config.toml
horizontal_flip = true
targets = ["family"]
isotropic = false
activation = "gelu"
mlp_ratio = 3
widths = [48, 96, 192, 384]
am_softmax_scale = 30
warmup_steps = 2000
Rows from block 6, named by matrix and row number. Rows with one number belong to one neuron. Each number is 500 + 50 x the weight over its row's rms, rounded and kept within 0 to 999. All counts start at 0. Numbers have three digits each. After the name is the row's rms in percent of the matrix's.
# fc1: MLP up (model.blocks.6.mlp.fc1.weight, 288x96), inputs 0-47
# fc2: MLP down (model.blocks.6.mlp.fc2.weight, 96x288, transposed), outputs 0-47
fc1.98 137:462453571527478470490494511498501467523433593450370423522489426487502562549521516505496566503510522426493503461493468446463507511489471538509476
fc1.99 107:503499555543499517517430464552542455500522526467457546462507402521484496530450479480492420536438516416574582539474495513610521487636578530473548
fc1.100 108:500525517460492287498480498540580435554539534515476528504523452504507508468503410505481504401527499474595512401543540477480574457453428438481514
fc1.101 115:471473500508510544509543475492525524528378572440564426530527486526540401530391470522590490581462507482430535548539485460599536521647452545531447
fc1.102 094:490514499432525552453444435577543489496515615399494479489507423450511441495504411585463565535530454461439473452519490445511501562537563486495462
fc1.103 077:473462594557393507502536465501379440487615506440470493522521502473528428499502456435467488474577495416477466488536487577527590488494460481559531
fc1.104 110:518577481564463612433539578483546547499542430544420545430513504477486455473517534414501509498459525523622484444544509526449565458490535437515441
fc1.105 117:522575538520523542530510454452481447477502529540477516522513487441531489458539522489496424477513518366535570508415433499519487533393541542424473
fc1.106 107:401464465524436604503559465450586473530545511564521491469522576449443433455521520461421509529542545462540538473510495519549471506508551515522547
fc1.107 091:495456504476499344467555537497504468475600455426465486388532459465491521473507528577429512408559487476484522520513559303474566444542442531504571
fc1.108 117:512520577552496455586459460546535453438522499512469522492450564594514488438437495514472497467458476501505528401422480426472534513539438431630592
fc1.109 101:526461498446431537542409525501475457579492538510431508459470479464560537477471495448602453393517517484548510513519459496578426564612508485524452
fc1.110 096:555525491430474478547572527466542564466490514547472580418564488579517501449490480469478603499524446483491465538471523436623624433531490495559438
fc1.111 076:603538461472448551481458474436504519553467600464577641480478424536514466496421466483472513538548513484472569559535500455464470532482435498535527
fc1.112 098:485514543508475516602419525469501522501525435430533471579508480351528471429433411563429557518553530518547510521466516508635403464413549553423573
fc1.113 069:555474607532488530548462545491485504465614421427460420553450465477501530518430459561437497487463478557469526597462531464574616461468472440394467
fc1.114 090:508528449554464569492494587482516460572542541403486544522446384561564483578472437545488498591475575427439525451518478487468480391538516448495519
fc1.115 077:469475516410530498534561438483519490564499540508442513528485482500486478512444553599537474590523561481590458461568401563486438560523549461592521
fc1.116 081:491371562585602492434525435509516490514531587498477550435468468478600449531516549626542469516414495522466584428530443516432450464536546470599493
fc1.117 074:529518524503524418527455565442520534505422463452500350496531507541508480461497505549457562503523361460501579510455431535523436461476526533502504
fc1.118 084:550529442461386514508588563507469500550449578483463467536473435470510449509440531432629545490539523498520454432541512490534528534561518500561512
fc1.119 104:519505522496419582466520499489625587535525534437448419461519519466448389537511523416510491485493470431488509502494458507554462491628447473530454
fc1.120 119:453464573480555451547498448471482505417556477505593519452531584510491523432568504466496462422464499547512576461520498514523436517504473521505452
fc1.121 089:485553464472496540519472510576461492469486528516540467442428420550469514557460501514498481502504561483555530486507446454537535484498477479524351
fc1.122 095:439448652421473434501431511405545487442491542557554493472519466552527528451421539468490499465550531484528524515546604483504422493548421527519452
fc1.123 088:523494561472495549452534529498500416433465565615535490483472477516527418481424540413441474491454454444474556636451523471426600566509509532512503
fc1.124 110:420476506523505481559434604464560466399484396569572579607521502556548587464528438544468475474570429453595517418533555529511476481457618410480470
fc1.125 094:532456560560480533481560367527506475475606494460424517524470549410515484579578519478495475470464477489443485519522497479517482451582608566461415
fc1.126 114:519490517499506501452511554471452517471484481537457516503424473519569544435475442525570349524448539518504498428520536584499509609539574454571448
fc1.127 119:593528532551540538579490452539450561439421511564493496419523539517489456458462490512505549449477529538539491439520578510500532473525546496500403
fc1.128 034:511494552438571542506540542507553439430482623466459422516475505498571505591550558493528535481518518510431559459495495530458571490540478446487554
fc1.129 107:510538522512516495428534501521545499510461503540551461477476510505441418480468532468496500560628524434451425592466451460553560478524590519481443
fc1.130 086:412452476476488562469477515473516514453452526465472479544534439485529588543560492413547501456559456453563488509581494543480486366501462556611454
fc1.131 112:427527500525540515549465539521446434501447549519580486497508576535407467526427487469505541530553536464519444523493414481487385421583522530523467
fc1.132 114:486517509494550465443470559420514597516580497430557524392458488468468553460514492472425566442482558510494525486620382478485590501483505517500530
fc1.133 085:639465506431496537473527565474502481393587477534583511534517477506495500489515461515523509586497522520572484481411565509564503475491356465498441
fc1.134 092:550441528435428485553471552486509514480377381485532504471546568512468487557490548528402463576481567472508460465587432469509458544555485408648417
fc1.135 131:423566493492560537524385631445525439454474607511463509541614530535414572562541528484516494558561444495467531488494431462497496471536511569483477
fc1.136 087:505578576585503604436425496484473518461477548513542527526443429528453420532473489461484393415508517510524526499522489555531537483509491630517582
fc1.137 120:433534556465509544476486463409476487485547426547524339506461524505549517516473466432460434550405608521458550531502561448461515569601490484532527
fc1.138 079:495503459497491543550501438495565490507518598512554553498566415466547583497576441491476505506384431466414557487436436491522510498533488470463515
fc1.139 077:457484557413482480497453533536517578520472424535569438529480552524496489489529497612386523491480471514515410526532457507560429412517450567570589
fc1.140 023:432470476537403524495497428503577444498491448448492545375442431503547473583493571440542575385515517468490546383577571564608544505604490500534450
fc1.141 075:484572547474531594485470583521578415461574513397475462407514464457510564566564521502507545502555543488425530489478482536408576400551448455523591
fc1.142 121:514474516498513373597454483432576445462485464411512524506420439477519632452521505550489459517509523498418581519543508458503490446518537542531517
fc1.143 110:467583528570503480577463446437557491462454459480418441456383501496496493542556456555444442472461435498512507449488529421535440445513460480539462
fc1.144 084:574544486487523494584563520449464529566489490471513533579427458495439564514493434484466398411491548493574536417551500498464544419514452529461546
fc1.145 105:478449506484442524523493453540549485583554530471459562482466493431472428551609552417641591554419460408537508524468477496573516598437507458522451
fc1.146 106:402431521469556556511420568429526553435464582446467463498461482533464505557531471533465461622504481492518451431556492517524452512442453546599568
fc1.147 086:506486567440461621608445561468566438497573619505530554515563500470558480496461534458453462557489491428505490468503545576531507461561519424437518
fc1.148 099:488576463507461485446546508480627440595518550486489484512572493494487526447488486542465572484455584396432459503443544461403519490475480572548559
fc1.149 144:472525538533496488515628478492453363523480474515480565476536643505423520533476456495438519486540522447575453480531600521462489469539524445497476
fc1.150 120:431418517431555514542476531434418466529486569530512473438536615507489427591473475438481460481504554451435560520585430477549481433521567420527544
fc1.151 097:487482521541507553508387446541450586468441600558523550544491491519511487411507470602469484458498437472476578459464571490540444499505491529456491
fc1.152 044:546486476395600415472434522550461568475516527614470480538479488462538495583514528570380486519541577483495561519500523430507529506531427520532587
fc1.153 123:441554501553523512480488506481537586594571475476504550376478523492531536546555512518449484504444477475497446499557473402607596409495555446525432
fc1.154 062:513459476518434524426525487549558490477568525560571512458452517357512501553509408526604503533512471422442505536505483570515483452570538459454501
fc1.155 085:555477554515437526537493435454466544491488519418492386437562507535426433562517444455524470447586450458495463498486556473591500434456476494535468
fc1.156 106:544499527510461495442560552494529545456488434489596436548491460457528426527466473492510479472484378491503451554436377515534615506596389465594469
fc2.98 157:549417445492528485535482504492464488565492587582391442470538492431434481500537497497490570410441430478521551508507572547458454504567520468521479
fc2.99 126:431505566542622529487510366474475492515506500480466572398444409476484480528522545500528534545574484585385435467472418445532471477445506480431522
fc2.100 103:455464499510511332497526442478488475471518445426552511542514569473464544576429463473527593556394504460490525497478545618555469596463489510460533
fc2.101 114:489518529407580505537582456476614510414447523452524511536503536480488514521436428509464527525482492481460496483580411453463540565416522484441586
fc2.102 093:532529463587460509552581492502541602478496474487599578495482491544511426443459488512464418449439519523659437496471573567480492504456427520563481
fc2.103 078:459520509526578512550489528453575456563530565553498533554488456627516448425499488543482493524502581528595368509563574511475417562486361533457631
fc2.104 112:663490465538422428497571507523476467399484473487482533622461434461476524458452438505502532573473587458394458479591495534538511542537531497434477
fc2.105 125:539486420468451460459497467492457632501497404569562549546533472575426458428397486437501532530491478469532463605419489535453392522507532601493463
fc2.106 098:511574418603493451517513496493483551503402374479538512493508555490478488486451478452457522491470438498500533508448506468535536582550536448546495
fc2.107 079:500491466591479419519455515434451506513549493512594495539439598445456462534508449499536467512443567570523431515505483540545471532455579490441590
fc2.108 128:548449404619530552427551539545590501533523545594576532398490610491484500513546588514537560570452491516512518446523430442501512460537554462429526
fc2.109 088:414494529425517540587519436501488484499411493520492499531479546521514627456490473489534510493461489456444498440431415552473602510489495511425578
fc2.110 096:513540544434472458520517528530491398469488469413512499590587414586524446505549454569479479543424542551527533424515562447504521456529536473491549
fc2.111 072:609504408500484472351506488541507479456448483451392512512576497477441540438470508467517574491465543501476509451471498516474514550539519444614496
fc2.112 111:542502536531485432434499482549509580474556543399420406504427420508449437527421469475550548498498410500590479539518442518550569443565442575530474
fc2.113 072:615504493452455519449497493552580455556516578528551525485501453464518473620405467547513571511502512563492471559547495533565603500553433469499451
fc2.114 094:475440584436487501553466503482462458532504432483477536528509614500698480617530507496510498440486456534581503450464462465504420441419422515489516
fc2.115 073:500449494548441583417547479475545485487469413473512510526547417505431478501512505401480572496493443499499532555503592548464508460552535491435557
fc2.116 089:493557544600410502465485416603505499484578484534511475476516450572453446572447599622482564487469617484515461556509503482527552467521523451528503
fc2.117 072:514538552521447388481437525559530518510526534468561552418475428424446438428467479512483478519502467527484525495482467454532513510455394452430415
fc2.118 081:512483505382486495546493427425470466521496505594463557482530541491496545446468473511504453501449442478566549495493486531556504484441490474449487
fc2.119 099:568482495548609483484556512386558476407521523503504479541367541480494452486512523539479512520459512440484540457489608522527548502411462518384531
fc2.120 109:420491551508513598524474520534470386513515463421499533440507427514606515546505491520483464511512501482465539495570509357505532481472424512553540
fc2.121 086:534450527605454446508502573544492455506520480407619577503409495502444606525580436493573482508513548529482518531570562458616513453475484424489540
fc2.122 103:503549467419527533471510469636461468624547488508473485450493598513536544511428613562527565500470536557451534471395449492359546484566499516446532
fc2.123 096:494531503499482423490516515529523574567438489458450405487418497447503536520439524472522535522555555466567500582629454421485550431523439535605517
fc2.124 107:658525574464496467460552540494510570437462530498535560558544510508419542346496476493547528524525471509537554526493517534452528567454548534487539
fc2.125 088:447442409547556558465412492538493532561581520493427544547497471526595584558548467547465501561417492484474518526533484391492471474529475557532558
fc2.126 109:537598516471486581547608513519486463486549543574520500535645457588451497508458422518436453421508435513543513514516584422403455528508510439568508
fc2.127 111:459417577438432569518422534479483468513429530531499560532437504449571462503449475481474425521509488593463531483583500471552435433482537447525470
fc2.128 034:504497537591430535414553536410519550553601551494466540512562513521496496498446492437483449447521491494539390491512563535543462491391486425518474
fc2.129 104:546559446476550526430579487492535549507575595545526530503381575507546527588476504511468477449499459456467559575568473381564512419526451509553459
fc2.130 089:380553550491466406430555384508470509493551491564435441478532531525526526509531556490583446597525540441483474545505530424484434568467438410495451
fc2.131 100:579543558486461419538495421516448537467429540474549568475476456488475500598503441503511378500451414455490554519548569552490484596446462518523530
fc2.132 112:511517620440498534523441552504443505529545458541501517559551548502525643469432494521512488498572395423491468507488518500498479521517551558508508
fc2.133 079:471440477481538435536498668476488575460542412435552534473545518516512598496442511445507536467431520530548474482465474454550501506457616523506512
fc2.134 090:484489450593478518615524457566575459452501535493543482545434473527452543508595464662463562563418538499493538447446398543403461508447510507468472
fc2.135 121:498455566590473527586537527558489555519512529472486515447634487496540657503466493498513424481414528537445509491506489383478505599473499555523558
fc2.136 091:477529454445529586519529471517459529497416505602557480481517580514566580401549590483508499436577465486573505483535529534494558501537533569495510
fc2.137 112:518485555524591504580483539516550519525495535500529415502493492465476465480471545470571493523517506390533504442429464442471481544537474443534350
fc2.138 075:529495462535442516472501517546486489464551529495599578494616535482546566572460563514577463527476495523609542392470567397552497490497432488474471
fc2.139 076:517572526585534446456483546543544457543482509534562500586458450464443458470533423556573489479550421547484544469427482532418594552415446566590467
fc2.140 026:463488590615503548499512493446538493490427509473466458512544462517538478487512501502460535470486491574548414441452535456474502501543502479519559
fc2.141 079:438483543557466490515513460458491576511569453485473527460482418438517432556464504535465470529436570519486383552516568495488467595415444506547498
fc2.142 126:573429494473533375493549530544549410518478528502548535523516402539488486467482512507509477520528502406524566414581523576440493546537505431545549
fc2.143 126:544450458523583501445547454533509546542462434471602587457472442510481560410366601461510428524507455561514574430554442480539472467535467490460473
fc2.144 084:497393467503452580529566458507564603449501457542460453571539415550471499537433480446488537459551449545572512571526565490480497536459441567500609
fc2.145 107:492452570372457522609480462521523397438462488487517424499496476544509534514506511606452514508556546464371450445511583523492547552492491460606506
fc2.146 108:421546498500429518465510473527433454460525546545437493504612501552425540482448511427552409562529535538512447579442485500497454547528520478427477
fc2.147 086:448503500568523500479598465400470473561482522461424546550517510500442522563433479483586549462467590520490502584564423388472460495453429505545547
fc2.148 101:478573533518434540472492439521487526441546463502487608470560365479416465451441540577400424478489402556448458513553562443498479482508499416513534
fc2.149 137:423562439447542567452419561446471348480495450572553417524468476447525473465484490536518435585492501388510516560546474527504516512457468561445528
fc2.150 116:431510542519427466511445443430510654430509573579543533460462568449532429466547478547485526473482411515501479537434564547421402543485517507457504
fc2.151 100:420530530487419533531495478486454457449461456515518564499582517459511437576454574446434484590556459475544494466479551442445476486514454542456566
fc2.152 042:450493563527466410516467552361474421502513449580425415518562560562475537474410418469423491475414525490526391482505548497527448570528515489470539
fc2.153 120:592573452482555428602504494573447462535556459414497531581423488436581576570557436533564560528453448520432453453487569482585549448603502558525473
fc2.154 067:530539455490519582433549462565539476446530485623549525469501565510541455563524537488532444475480539437472580465612501451544503528554507453480547
fc2.155 095:539427548452517482482524535403499546479425482591516583570452451488468514497441438490488575551573478497569438490517509450463559502423512456466570
fc2.156 116:441549432541534455482533531365410427539575556482518485453544477470457548467524444526531419506394558466452523498512361567602470478526542453439485