A small image embedding model, trained from scratch.
Model: 48-pixel images, activation gelu.
Training: muon at rate 0.0085, 40000 steps, batches of 128, held-out accuracy 41%.
Data: trained on photos of plants, animals and fungi (iNaturalist), 77898 training examples, 65.7 epochs.
Rows from block 8 of a small image embedding model, named by matrix and row number. Rows with one number belong to one neuron. Each number is 128 + 24 x the weight over its row's rms, rounded and kept within 0 to 255. All counts start at 0. Numbers have three digits each.
Before each neuron's rows are labels from the 100 images, of 14976, where the neuron reaches its highest value: "top examples" is what is common among them. Only what is clearly more common there than usual is listed. The data: photos of plants, animals and fungi (iNaturalist). In brackets: how many of the 100.
# fc1: MLP up (model.blocks.8.mlp.fc1.weight, 576x192), inputs 48-95
# fc2: MLP down (model.blocks.8.mlp.fc2.weight, 192x576, transposed), outputs 48-95

top examples: order Charadriiformes (29)
fc1.543:093156125110143112127172132140124105135150133113145110119145160145122132159100123168155122140147080098168120145109122127169147138125087136119127
fc2.543:144130111121144146098161107169112116099149150099131136169131119115120094121130112132151110121125131089085146115159153102088129128122101164146140

top examples: order Charadriiformes (27)
fc1.25:114164096110097112129095129124136122118159155125150161153123131123138072093118156148153152079111154120165165118128132119121120141130137105127134
fc2.25:110123093136121106143117143137126094111180104154130134157156146134096129127142138088161121156135129104097170115081132144110172140121113176135143

top examples: phylum Arthropoda (65); class Insecta (64); order Lepidoptera (35)
fc1.166:099143162159159112152106116103120140164151167118122129128123118146132128174088146121146115164112123158108148126167136153167104117103111136074114
fc2.166:091147161165138119128122136169116095124106125126132083103125111104190105134145134125127089132083112160139104121109177147088136142123095142112110

top examples: order Charadriiformes (26)
fc1.174:118100102127126131127161126119144092135111104105098158144115133118157173073093082154135126136111125142154153125135135107145125165142128141137133
fc2.174:195111126114105116139098135128175096099109146139124130105109137191112124144098111080113098159126143098133111109122145125118100125125151154162088

top examples: phylum Arthropoda (75); class Insecta (74); order Lepidoptera (36)
fc1.476:142151135121158108112121145132126127113132163119111159134097142125112119130130121148127090071129154131144124104133114112122113126133102088147091
fc2.476:164150115124126103115106138109116111108124103152128139161162114152145124080114141082095108152129133082158171128128136118118145151121082116141118

top examples: phylum Arthropoda (86); class Insecta (84); order Lepidoptera (51); order: Hymenoptera (26)
fc1.375:138124174151098122137138117126175094118138153147105157099130100142113151130081109127162103231116158131116133122126116130127044143131120150141149
fc2.375:134089124154080143151141134107128130162118119143131088120106123122126110171146153108154154135152130106136091118106124155125115111143176108147142

top examples: order Lepidoptera (36)
fc1.235:081117158155122117142092129143121159147148133115174146132173148118176134092121158151123095182149098117133119134169076098115139121133106133114105
fc2.235:108139177129136141153106074140112073125149155105153069118120118112128139143132115123097147113114131124109136075077134129157116135092130100138174

top examples: class Aves (88)
fc1.146:135097116080121091145151149146135156125129144095127152155142109129138143110108132153158142111127147138140160132160154113097148126143096146103164
fc2.146:142129073101161096095107149130127126178157121154124124141114129132134145157129127119158183139095113148075114131120146126133103168087150144103163

top examples: order Lepidoptera (34)
fc1.178:145139113055164100127152121138117123098149163104159124125134193099134138103156113150145127096119152151109114110106117149124165127123153143136117
fc2.178:129120147148157114127123107138183138105143144126131135122136127156141089114124121101105157172161095140166111120104167143093131081142135147110111

top examples: phylum Arthropoda (66); class Insecta (64); order Lepidoptera (37)
fc1.439:070143079109106119121125136175128147148109160104140119143143139117180128085120145118079102161162175131068109162123150168126139100138127116095151
fc2.439:182096148117116155157136129134096103107159142137111087117139122108091117123123158176125129155072157134115138115127107124153159129176088128094143

top examples: order Lepidoptera (33)
fc1.97:137130119131146130102122099173111088095152064115145147134144152155109097085106159151103155149162111116141129135153095104101111103137108124113132
fc2.97:121114105164127123127103093087138094140101103146129123103153126166128123106112091127102124147115160131120162152116076104159104101103124138123103

top examples: order Charadriiformes (34)
fc1.386:111110176146147125157112126090160077107100120132150164096165130121126147092130121110108145135106123144119147125115099126118096102142110100117149
fc2.386:163130146131156094107174125131146106156126140121111143145178109143100100138134124129127166183123104092097115140102105106125117121131130132158120

top examples: order Charadriiformes (30)
fc1.365:124135105156123114116112129168150113118123104104184123179154153095129144141120127169131095147148144106125122139112104137099109154121119146111109
fc2.365:135090151130115091092124106163134152124156098123155116133116124135144125122101135119095135123151125127125124145109124146150153154118147114104143

top examples: phylum Arthropoda (62); class Insecta (59)
fc1.102:122132134145128128145096162104082090137148171147166153126124145096136110114143143118135120132139154120159115132153176175138083123127117148149133
fc2.102:095161086174126142152151118159108144156123152102129106126112182122118087109121101126116111134146120135136133110137112135122104132114154145154148

top examples: class Aves (83); order Charadriiformes (29)
fc1.362:099140159131119175117136129129170098107110120170103091115126117092131140143065109152123131132108180123154139095095101101143124097111155140125128
fc2.362:072169136109112149112119136073150142170109187192119147151109133118097143148098157117115107127154116157160121114101145143104144095125161142130109

top examples: class Aves (86)
fc1.388:125142118134150120114157105124140122140171100149123110144110158108149107129141125103114117160133098158179110148134115142144112157112152120128148
fc2.388:122151134127099111100124103160126116133144128153111155107122170162116140103150116125128137077117109118096120144187168114131139114161124135131142

top examples: class Aves (89)
fc1.431:123139135110113130143184131116146058129142110067132104194106133114138144125120073150121104106103144151102151154153136148148130129137137141149129
fc2.431:113081143110106111113149112170141153127119106108161090087115125156097136123181158128115109154161115146139087154131130104145099160093116093113173

top examples: order Lepidoptera (31)
fc1.550:141067185096129157136101148099157142117146106147103118117114076139093133122130129166103079159147158118146139159153144106086164106137143164149094
fc2.550:149140118145102149101103136128136134083121101122144087105121116149160116110119154117113136164128101136127141137138069123147106094138167141114130

top examples: order Lepidoptera (31)
fc1.35:133119130151188092123144160128131085137111107137128138123145101097064153091157087122147131142127121117130124142139144113128161172174102157138148
fc2.35:142112186142136178185168107103151141148150119111127150129153142123124121154087157154120102095144130096105078145107099092160136113114132118135113

top examples: order Charadriiformes (26)
fc1.470:145158118147130118157120116115162107093087112095125112121125095148136128170144097170105205117125149141130135120111107140139156115105097145190116
fc2.470:127125141102134138110110075127166118091148129140216115119152143167127133108086164080158101099131118077167114138153148082100116117140168156169125

top examples: class Aves (87)
fc1.542:114085126101108142152133119127147114109112149134135115179144147096107130156082127139109100100121173150091102132157069133112110128121136181078144
fc2.542:118173156093142141077151141109145123143122144131110159106112137115149114129109119127170128116142129111146097117123140124120095119132178154116127

top examples: order Charadriiformes (26)
fc1.266:107142161128121130176187121170144119158102144149101122108150084117119156175127162120148114141135141075160164162123156115100133126150124136099145
fc2.266:115170146081103134104155130127131129089138088062126143141143078113130081110122119120113126132108128119090101150104104108136096172111101123130131

top examples: class Aves (85); order Charadriiformes (26)
fc1.322:143086130089101126116138096090100156114092114120082117127116113149119164135160138121121138136106135163170126177131173140119150128140147124145125
fc2.322:136092144190124110092126152112123151095126124085165141107136163153091126118125185149147124168142163126161135133131116179113121136136124144156173

top examples: class Aves (83)
fc1.453:113139131154127147120144123174117128131114091095107118147126099112179156054118118089146140129108142116186130160133134112182139103116145106170124
fc2.453:118143092075159164110170131079134115139174151115137139107103146106124121170083061121139151141130100121125133135096134127135119156139141117139170

top examples: order Anseriformes (28); family: Anatidae (28)
fc1.567:152116129114140111146140151141146136115121131116136079074121139145177166119118103128149130087133150167114170109111141112087119130105156075093160
fc2.567:135100145139117134171111093136130091121146125115132112127087152144107130138113121141152149140139149120116143124143087113121125106109101173146145

top examples: order Anseriformes (35); family: Anatidae (35)
fc1.65:125144100118125131102137136134091173089119138162126141146120167130138148166136120094119130158117104092153171144127158105120176114185124071139057
fc2.65:108137096168132095122118140172099129170124154121078124159136120132126098095128139129130141142154112140147119110108148135150154112100095135149119

top examples: order Anseriformes (36); family: Anatidae (36)
fc1.299:090126126112170126181124095099129134163119121121103160119143117162127156111138104126152109132154154127158157128147128110162152149160115152138108
fc2.299:135125101127130147114112137120103121142092073177133119114133140115145099151128098136120134120189130177144097080122122129107133123121120160132124

top examples: phylum Arthropoda (64); class Insecta (63); order Lepidoptera (38)
fc1.403:176092102136131098123158124162185113133130084175107139122114117158102142101165124122143153107119091079120096146100123164098158156064128171133155
fc2.403:114109134115127143129110146153141128129122096073114105129122119118133119134135142153163149151078104095121110128148112103157116153130139060117120

top examples: order Anseriformes (39); family: Anatidae (39)
fc1.180:117096129136129137148134122148121114126115153137139116137125185087116132122136114135140147148109081125134160152091118125078132110138113134132105
fc2.180:118093094132134150119082122136096130163140147132134136143109098151153112108126130124142132166121147177132114072162108116182126123128146084120107

top examples: class Aves (86)
fc1.64:126142096147115155083143125132122117114164148129150137119056136103167170148116128127118107121120121131121107116124128118158117135131146140143131
fc2.64:156114122132137128170088120110150148107101113138179117169093141144141138141086123143131120119142133145157105104106120150093114179117157169142111

top examples: order Passeriformes (50)
fc1.164:121147106143098120184162113112178136150082128163149145119114164127122144149146135103136138149109113136143146115123147122116091115151095110123087
fc2.164:162151088134139137121099141165126150065135119122131140131127140138099162167095109106138134117190139122119108100143142109131159100145119122171129

top examples: order Charadriiformes (30)
fc1.340:088138192126142148170098128116140134151120141127098164119156128086129133118143131154133113086053094145126110109119125146099082143113172127173119
fc2.340:101139169103131130124117115169148100147095136132066150093158093158128118142133098120122106094123088154137123150147120149112178122153151126113115

top examples: order Lepidoptera (31)
fc1.200:105103144113115112152144103112114114127098140110140162142136089181099157152103133118105156171129105132134159127107185099102116149120150119150141
fc2.200:170142124123104114151169105124113079114115130119136114105105119147138142142146146196144139186133106104092138107143110134115109132132147104129103

top examples: class Aves (83); order Charadriiformes (34)
fc1.129:133103152138109140153149092115132091149148122084129151120145112066127109145137142106129157135158168065179146163161092115096102135175114149078114
fc2.129:100119112110115129120119147124132111130155152115163163129152116116157137121092160086112149105133157088126094146117183161119194116114136148111149

top examples: order Passeriformes (54)
fc1.324:136165107140122114152123103124090135120132108118141127098104125154073127135173128161095086142113101097123160125123113121114131176109133140115094
fc2.324:146156106135158126135137118109093143147188104117150151108126134118095103154110145099098116128113123140127125114095120119157131142063153187115162

top examples: phylum Chordata (95); class Aves (92); order Anseriformes (31); family: Anatidae (31)
fc1.241:153141112122155126138123082073128120123143087102112117142107129133129127129138124124122153157117123069168142172123094114120133138137121109121090
fc2.241:132165067128100114122153188136179183105076133159096121111094117146139156143112109152152110108129127131150109134108115094146145111106138135151133

top examples: class Aves (89)
fc1.486:137143150126122170141129084130105158124124134085122137185134115120111132119117134208142105141118106084132137145151105123122091156097150100115113
fc2.486:125101158126128120117105130106124145119124150130135149126193104091161185118138114139128161180135118100119122120123114159128137116124171133115129

top examples: order Charadriiformes (26)
fc1.379:109130132148110143156132113123164101119145119091126110058127160110159151113113115107121124146157134140138102124137131136101123145128142124104147
fc2.379:102139134134126133101096096142132129136141126125170127100113135114114083131133127145122131163077114096118124128137104111167105118111109143105109

top examples: order Charadriiformes (28)
fc1.535:117143102133123120128130109130118106110148150139160099126132115107160147116090080107132116123147133150151147152149121116170106105095133152112140
fc2.535:150133156121150129153139144115110143141131117091133131128135124139121123173111155119075095136152135143116082157088161101111139110125188162145128

top examples: phylum Arthropoda (63); class Insecta (61); order Coleoptera (36); family: Coccinellidae (33)
fc1.541:117120115131153130111122123186114151107122151103156126111109146113064171126127119125139152128076157148143130158162116139141113169126092135152142
fc2.541:105111144127152158137163125111103123097135125150130146134068121154104145141138091161140097076151143128129155109133149142121089128108071093132143

top examples: order Anseriformes (31); family: Anatidae (31)
fc1.433:116110165130133146126143158141142134122115093116133084115118103139140106126104118166115140114144137129157139124215093132120121160143121151114131
fc2.433:171143107117129171163131108179094137167120094155104167120125116124134142117158118087148127134132109156101143089101076084113120116101148145144131

top examples: phylum Arthropoda (73); class Insecta (72); order Lepidoptera (56); family: Nymphalidae (33)
fc1.366:109142178110136117128130159166095110125126150157152154122138164159124129112074135132118144099177089097146129143159088101098146143096138131129150
fc2.366:145136075128111117103120131101154158153103128092108121133139076141140112115142113112158165098081106139132136117091104179117111130103145096135104

top examples: order Lepidoptera (31)
fc1.302:116129126088112097131170122153150155099104132118133149158105131169109149154175129122124125135121076109139114113088155145141130128114168123142119
fc2.302:130059124108090097110148144144134108142141160135101123125138112098095122131121145188117150166148133132111120117143093135117105141109161146130095

top examples: class Aves (85)
fc1.472:083126081103086170129107120153079166094117122101163115151130225087129095143133125084091159151119124136109121147129135168120085127100137115142129
fc2.472:098123105103151158120101151120137166106118122149108114126160120130118164114105158092104141159088166088111134091094119113156130155102141126121198

top examples: phylum Arthropoda (66); class Insecta (65)
fc1.135:125118152095166099107166135152161114173132135075129105109108166155101146118089101076100137158195084132133135115123129124155158127120138098100127
fc2.135:092128140125089118158171127097104148168122137136113148150109160097153108186131095107126155180136095103114157106102102115117134155126124091143167

top examples: phylum Arthropoda (67); class Insecta (65); order Lepidoptera (45)
fc1.154:149134155158138091136184156117130143138133111116108109157158148080114129151097176134133106044124075123166191171123100127145125118122119168143129
fc2.154:115165136151088161162137092116113114160146125136140120157093140109144104161153110106142124144101119130113120133090140145112129159163115108151128

top examples: phylum Arthropoda (69); class Insecta (63)
fc1.69:092155085109113075124146160135137121116122134147103158152108161118101100146098113149126116111131113148132142151158101136112109113158133130099142
fc2.69:180125114136111115093097149138069120159126107088116137094108093141126119140119156085094141152124098117152159164129125159142137154171175194135116

top examples: class Insecta (60); phylum Arthropoda (60); order Lepidoptera (42); family: Nymphalidae (26)
fc1.22:110132139143101119117144124115100164161152147092191142091141214113130144131129127138113110102150194189123154165118147117138162160108114094092093
fc2.22:148109137136142142140157108105114102098112095127156142195157103121091173166169122150121111139096138151108130102100141137166153100122089141137148

top examples: class Aves (90); order Passeriformes (62)
fc1.310:120129125085085070105120116121083159120155154094160063156139148141142117128132116145141131133116091130130132187124091092124108136142140128125131
fc2.310:146132097123158087116193150081148145131084168105127120087134134119132189120122103106146143112132140088082182116098172122140175096132136170117137

top examples: class Insecta (62); phylum Arthropoda (62); order Lepidoptera (36)
fc1.112:153133147091134127119139140128123089097119087092150122100149168135096121154144128176166147095119144086111132142152129117107160159117109158117116
fc2.112:126142100144095134138140105117147146147183102112134109142155159089124150121072133145106164152110113197145135135088148110132133149140144117164155

top examples: order Anseriformes (34); family: Anatidae (34)
fc1.198:088154112155116140137122143144145119102176142117151128128142105125119105140126089147096111131095167140075132120146164118153143112123144135146140
fc2.198:114133124120152157141145141102125098114077099134143163115125125156168138091148110135119135115138130161167113084134188110150126110135129139152151

top examples: order Charadriiformes (29)
fc1.327:124133106126096112138106131150126104112130144103122140133104190184122152130076141117120116085110123118124088162145148124109120094126131158125148
fc2.327:128142122146140120126103147148131132121115134103145137181148125165118128156156176149126129109125169179065162170158142117129164120128140166146152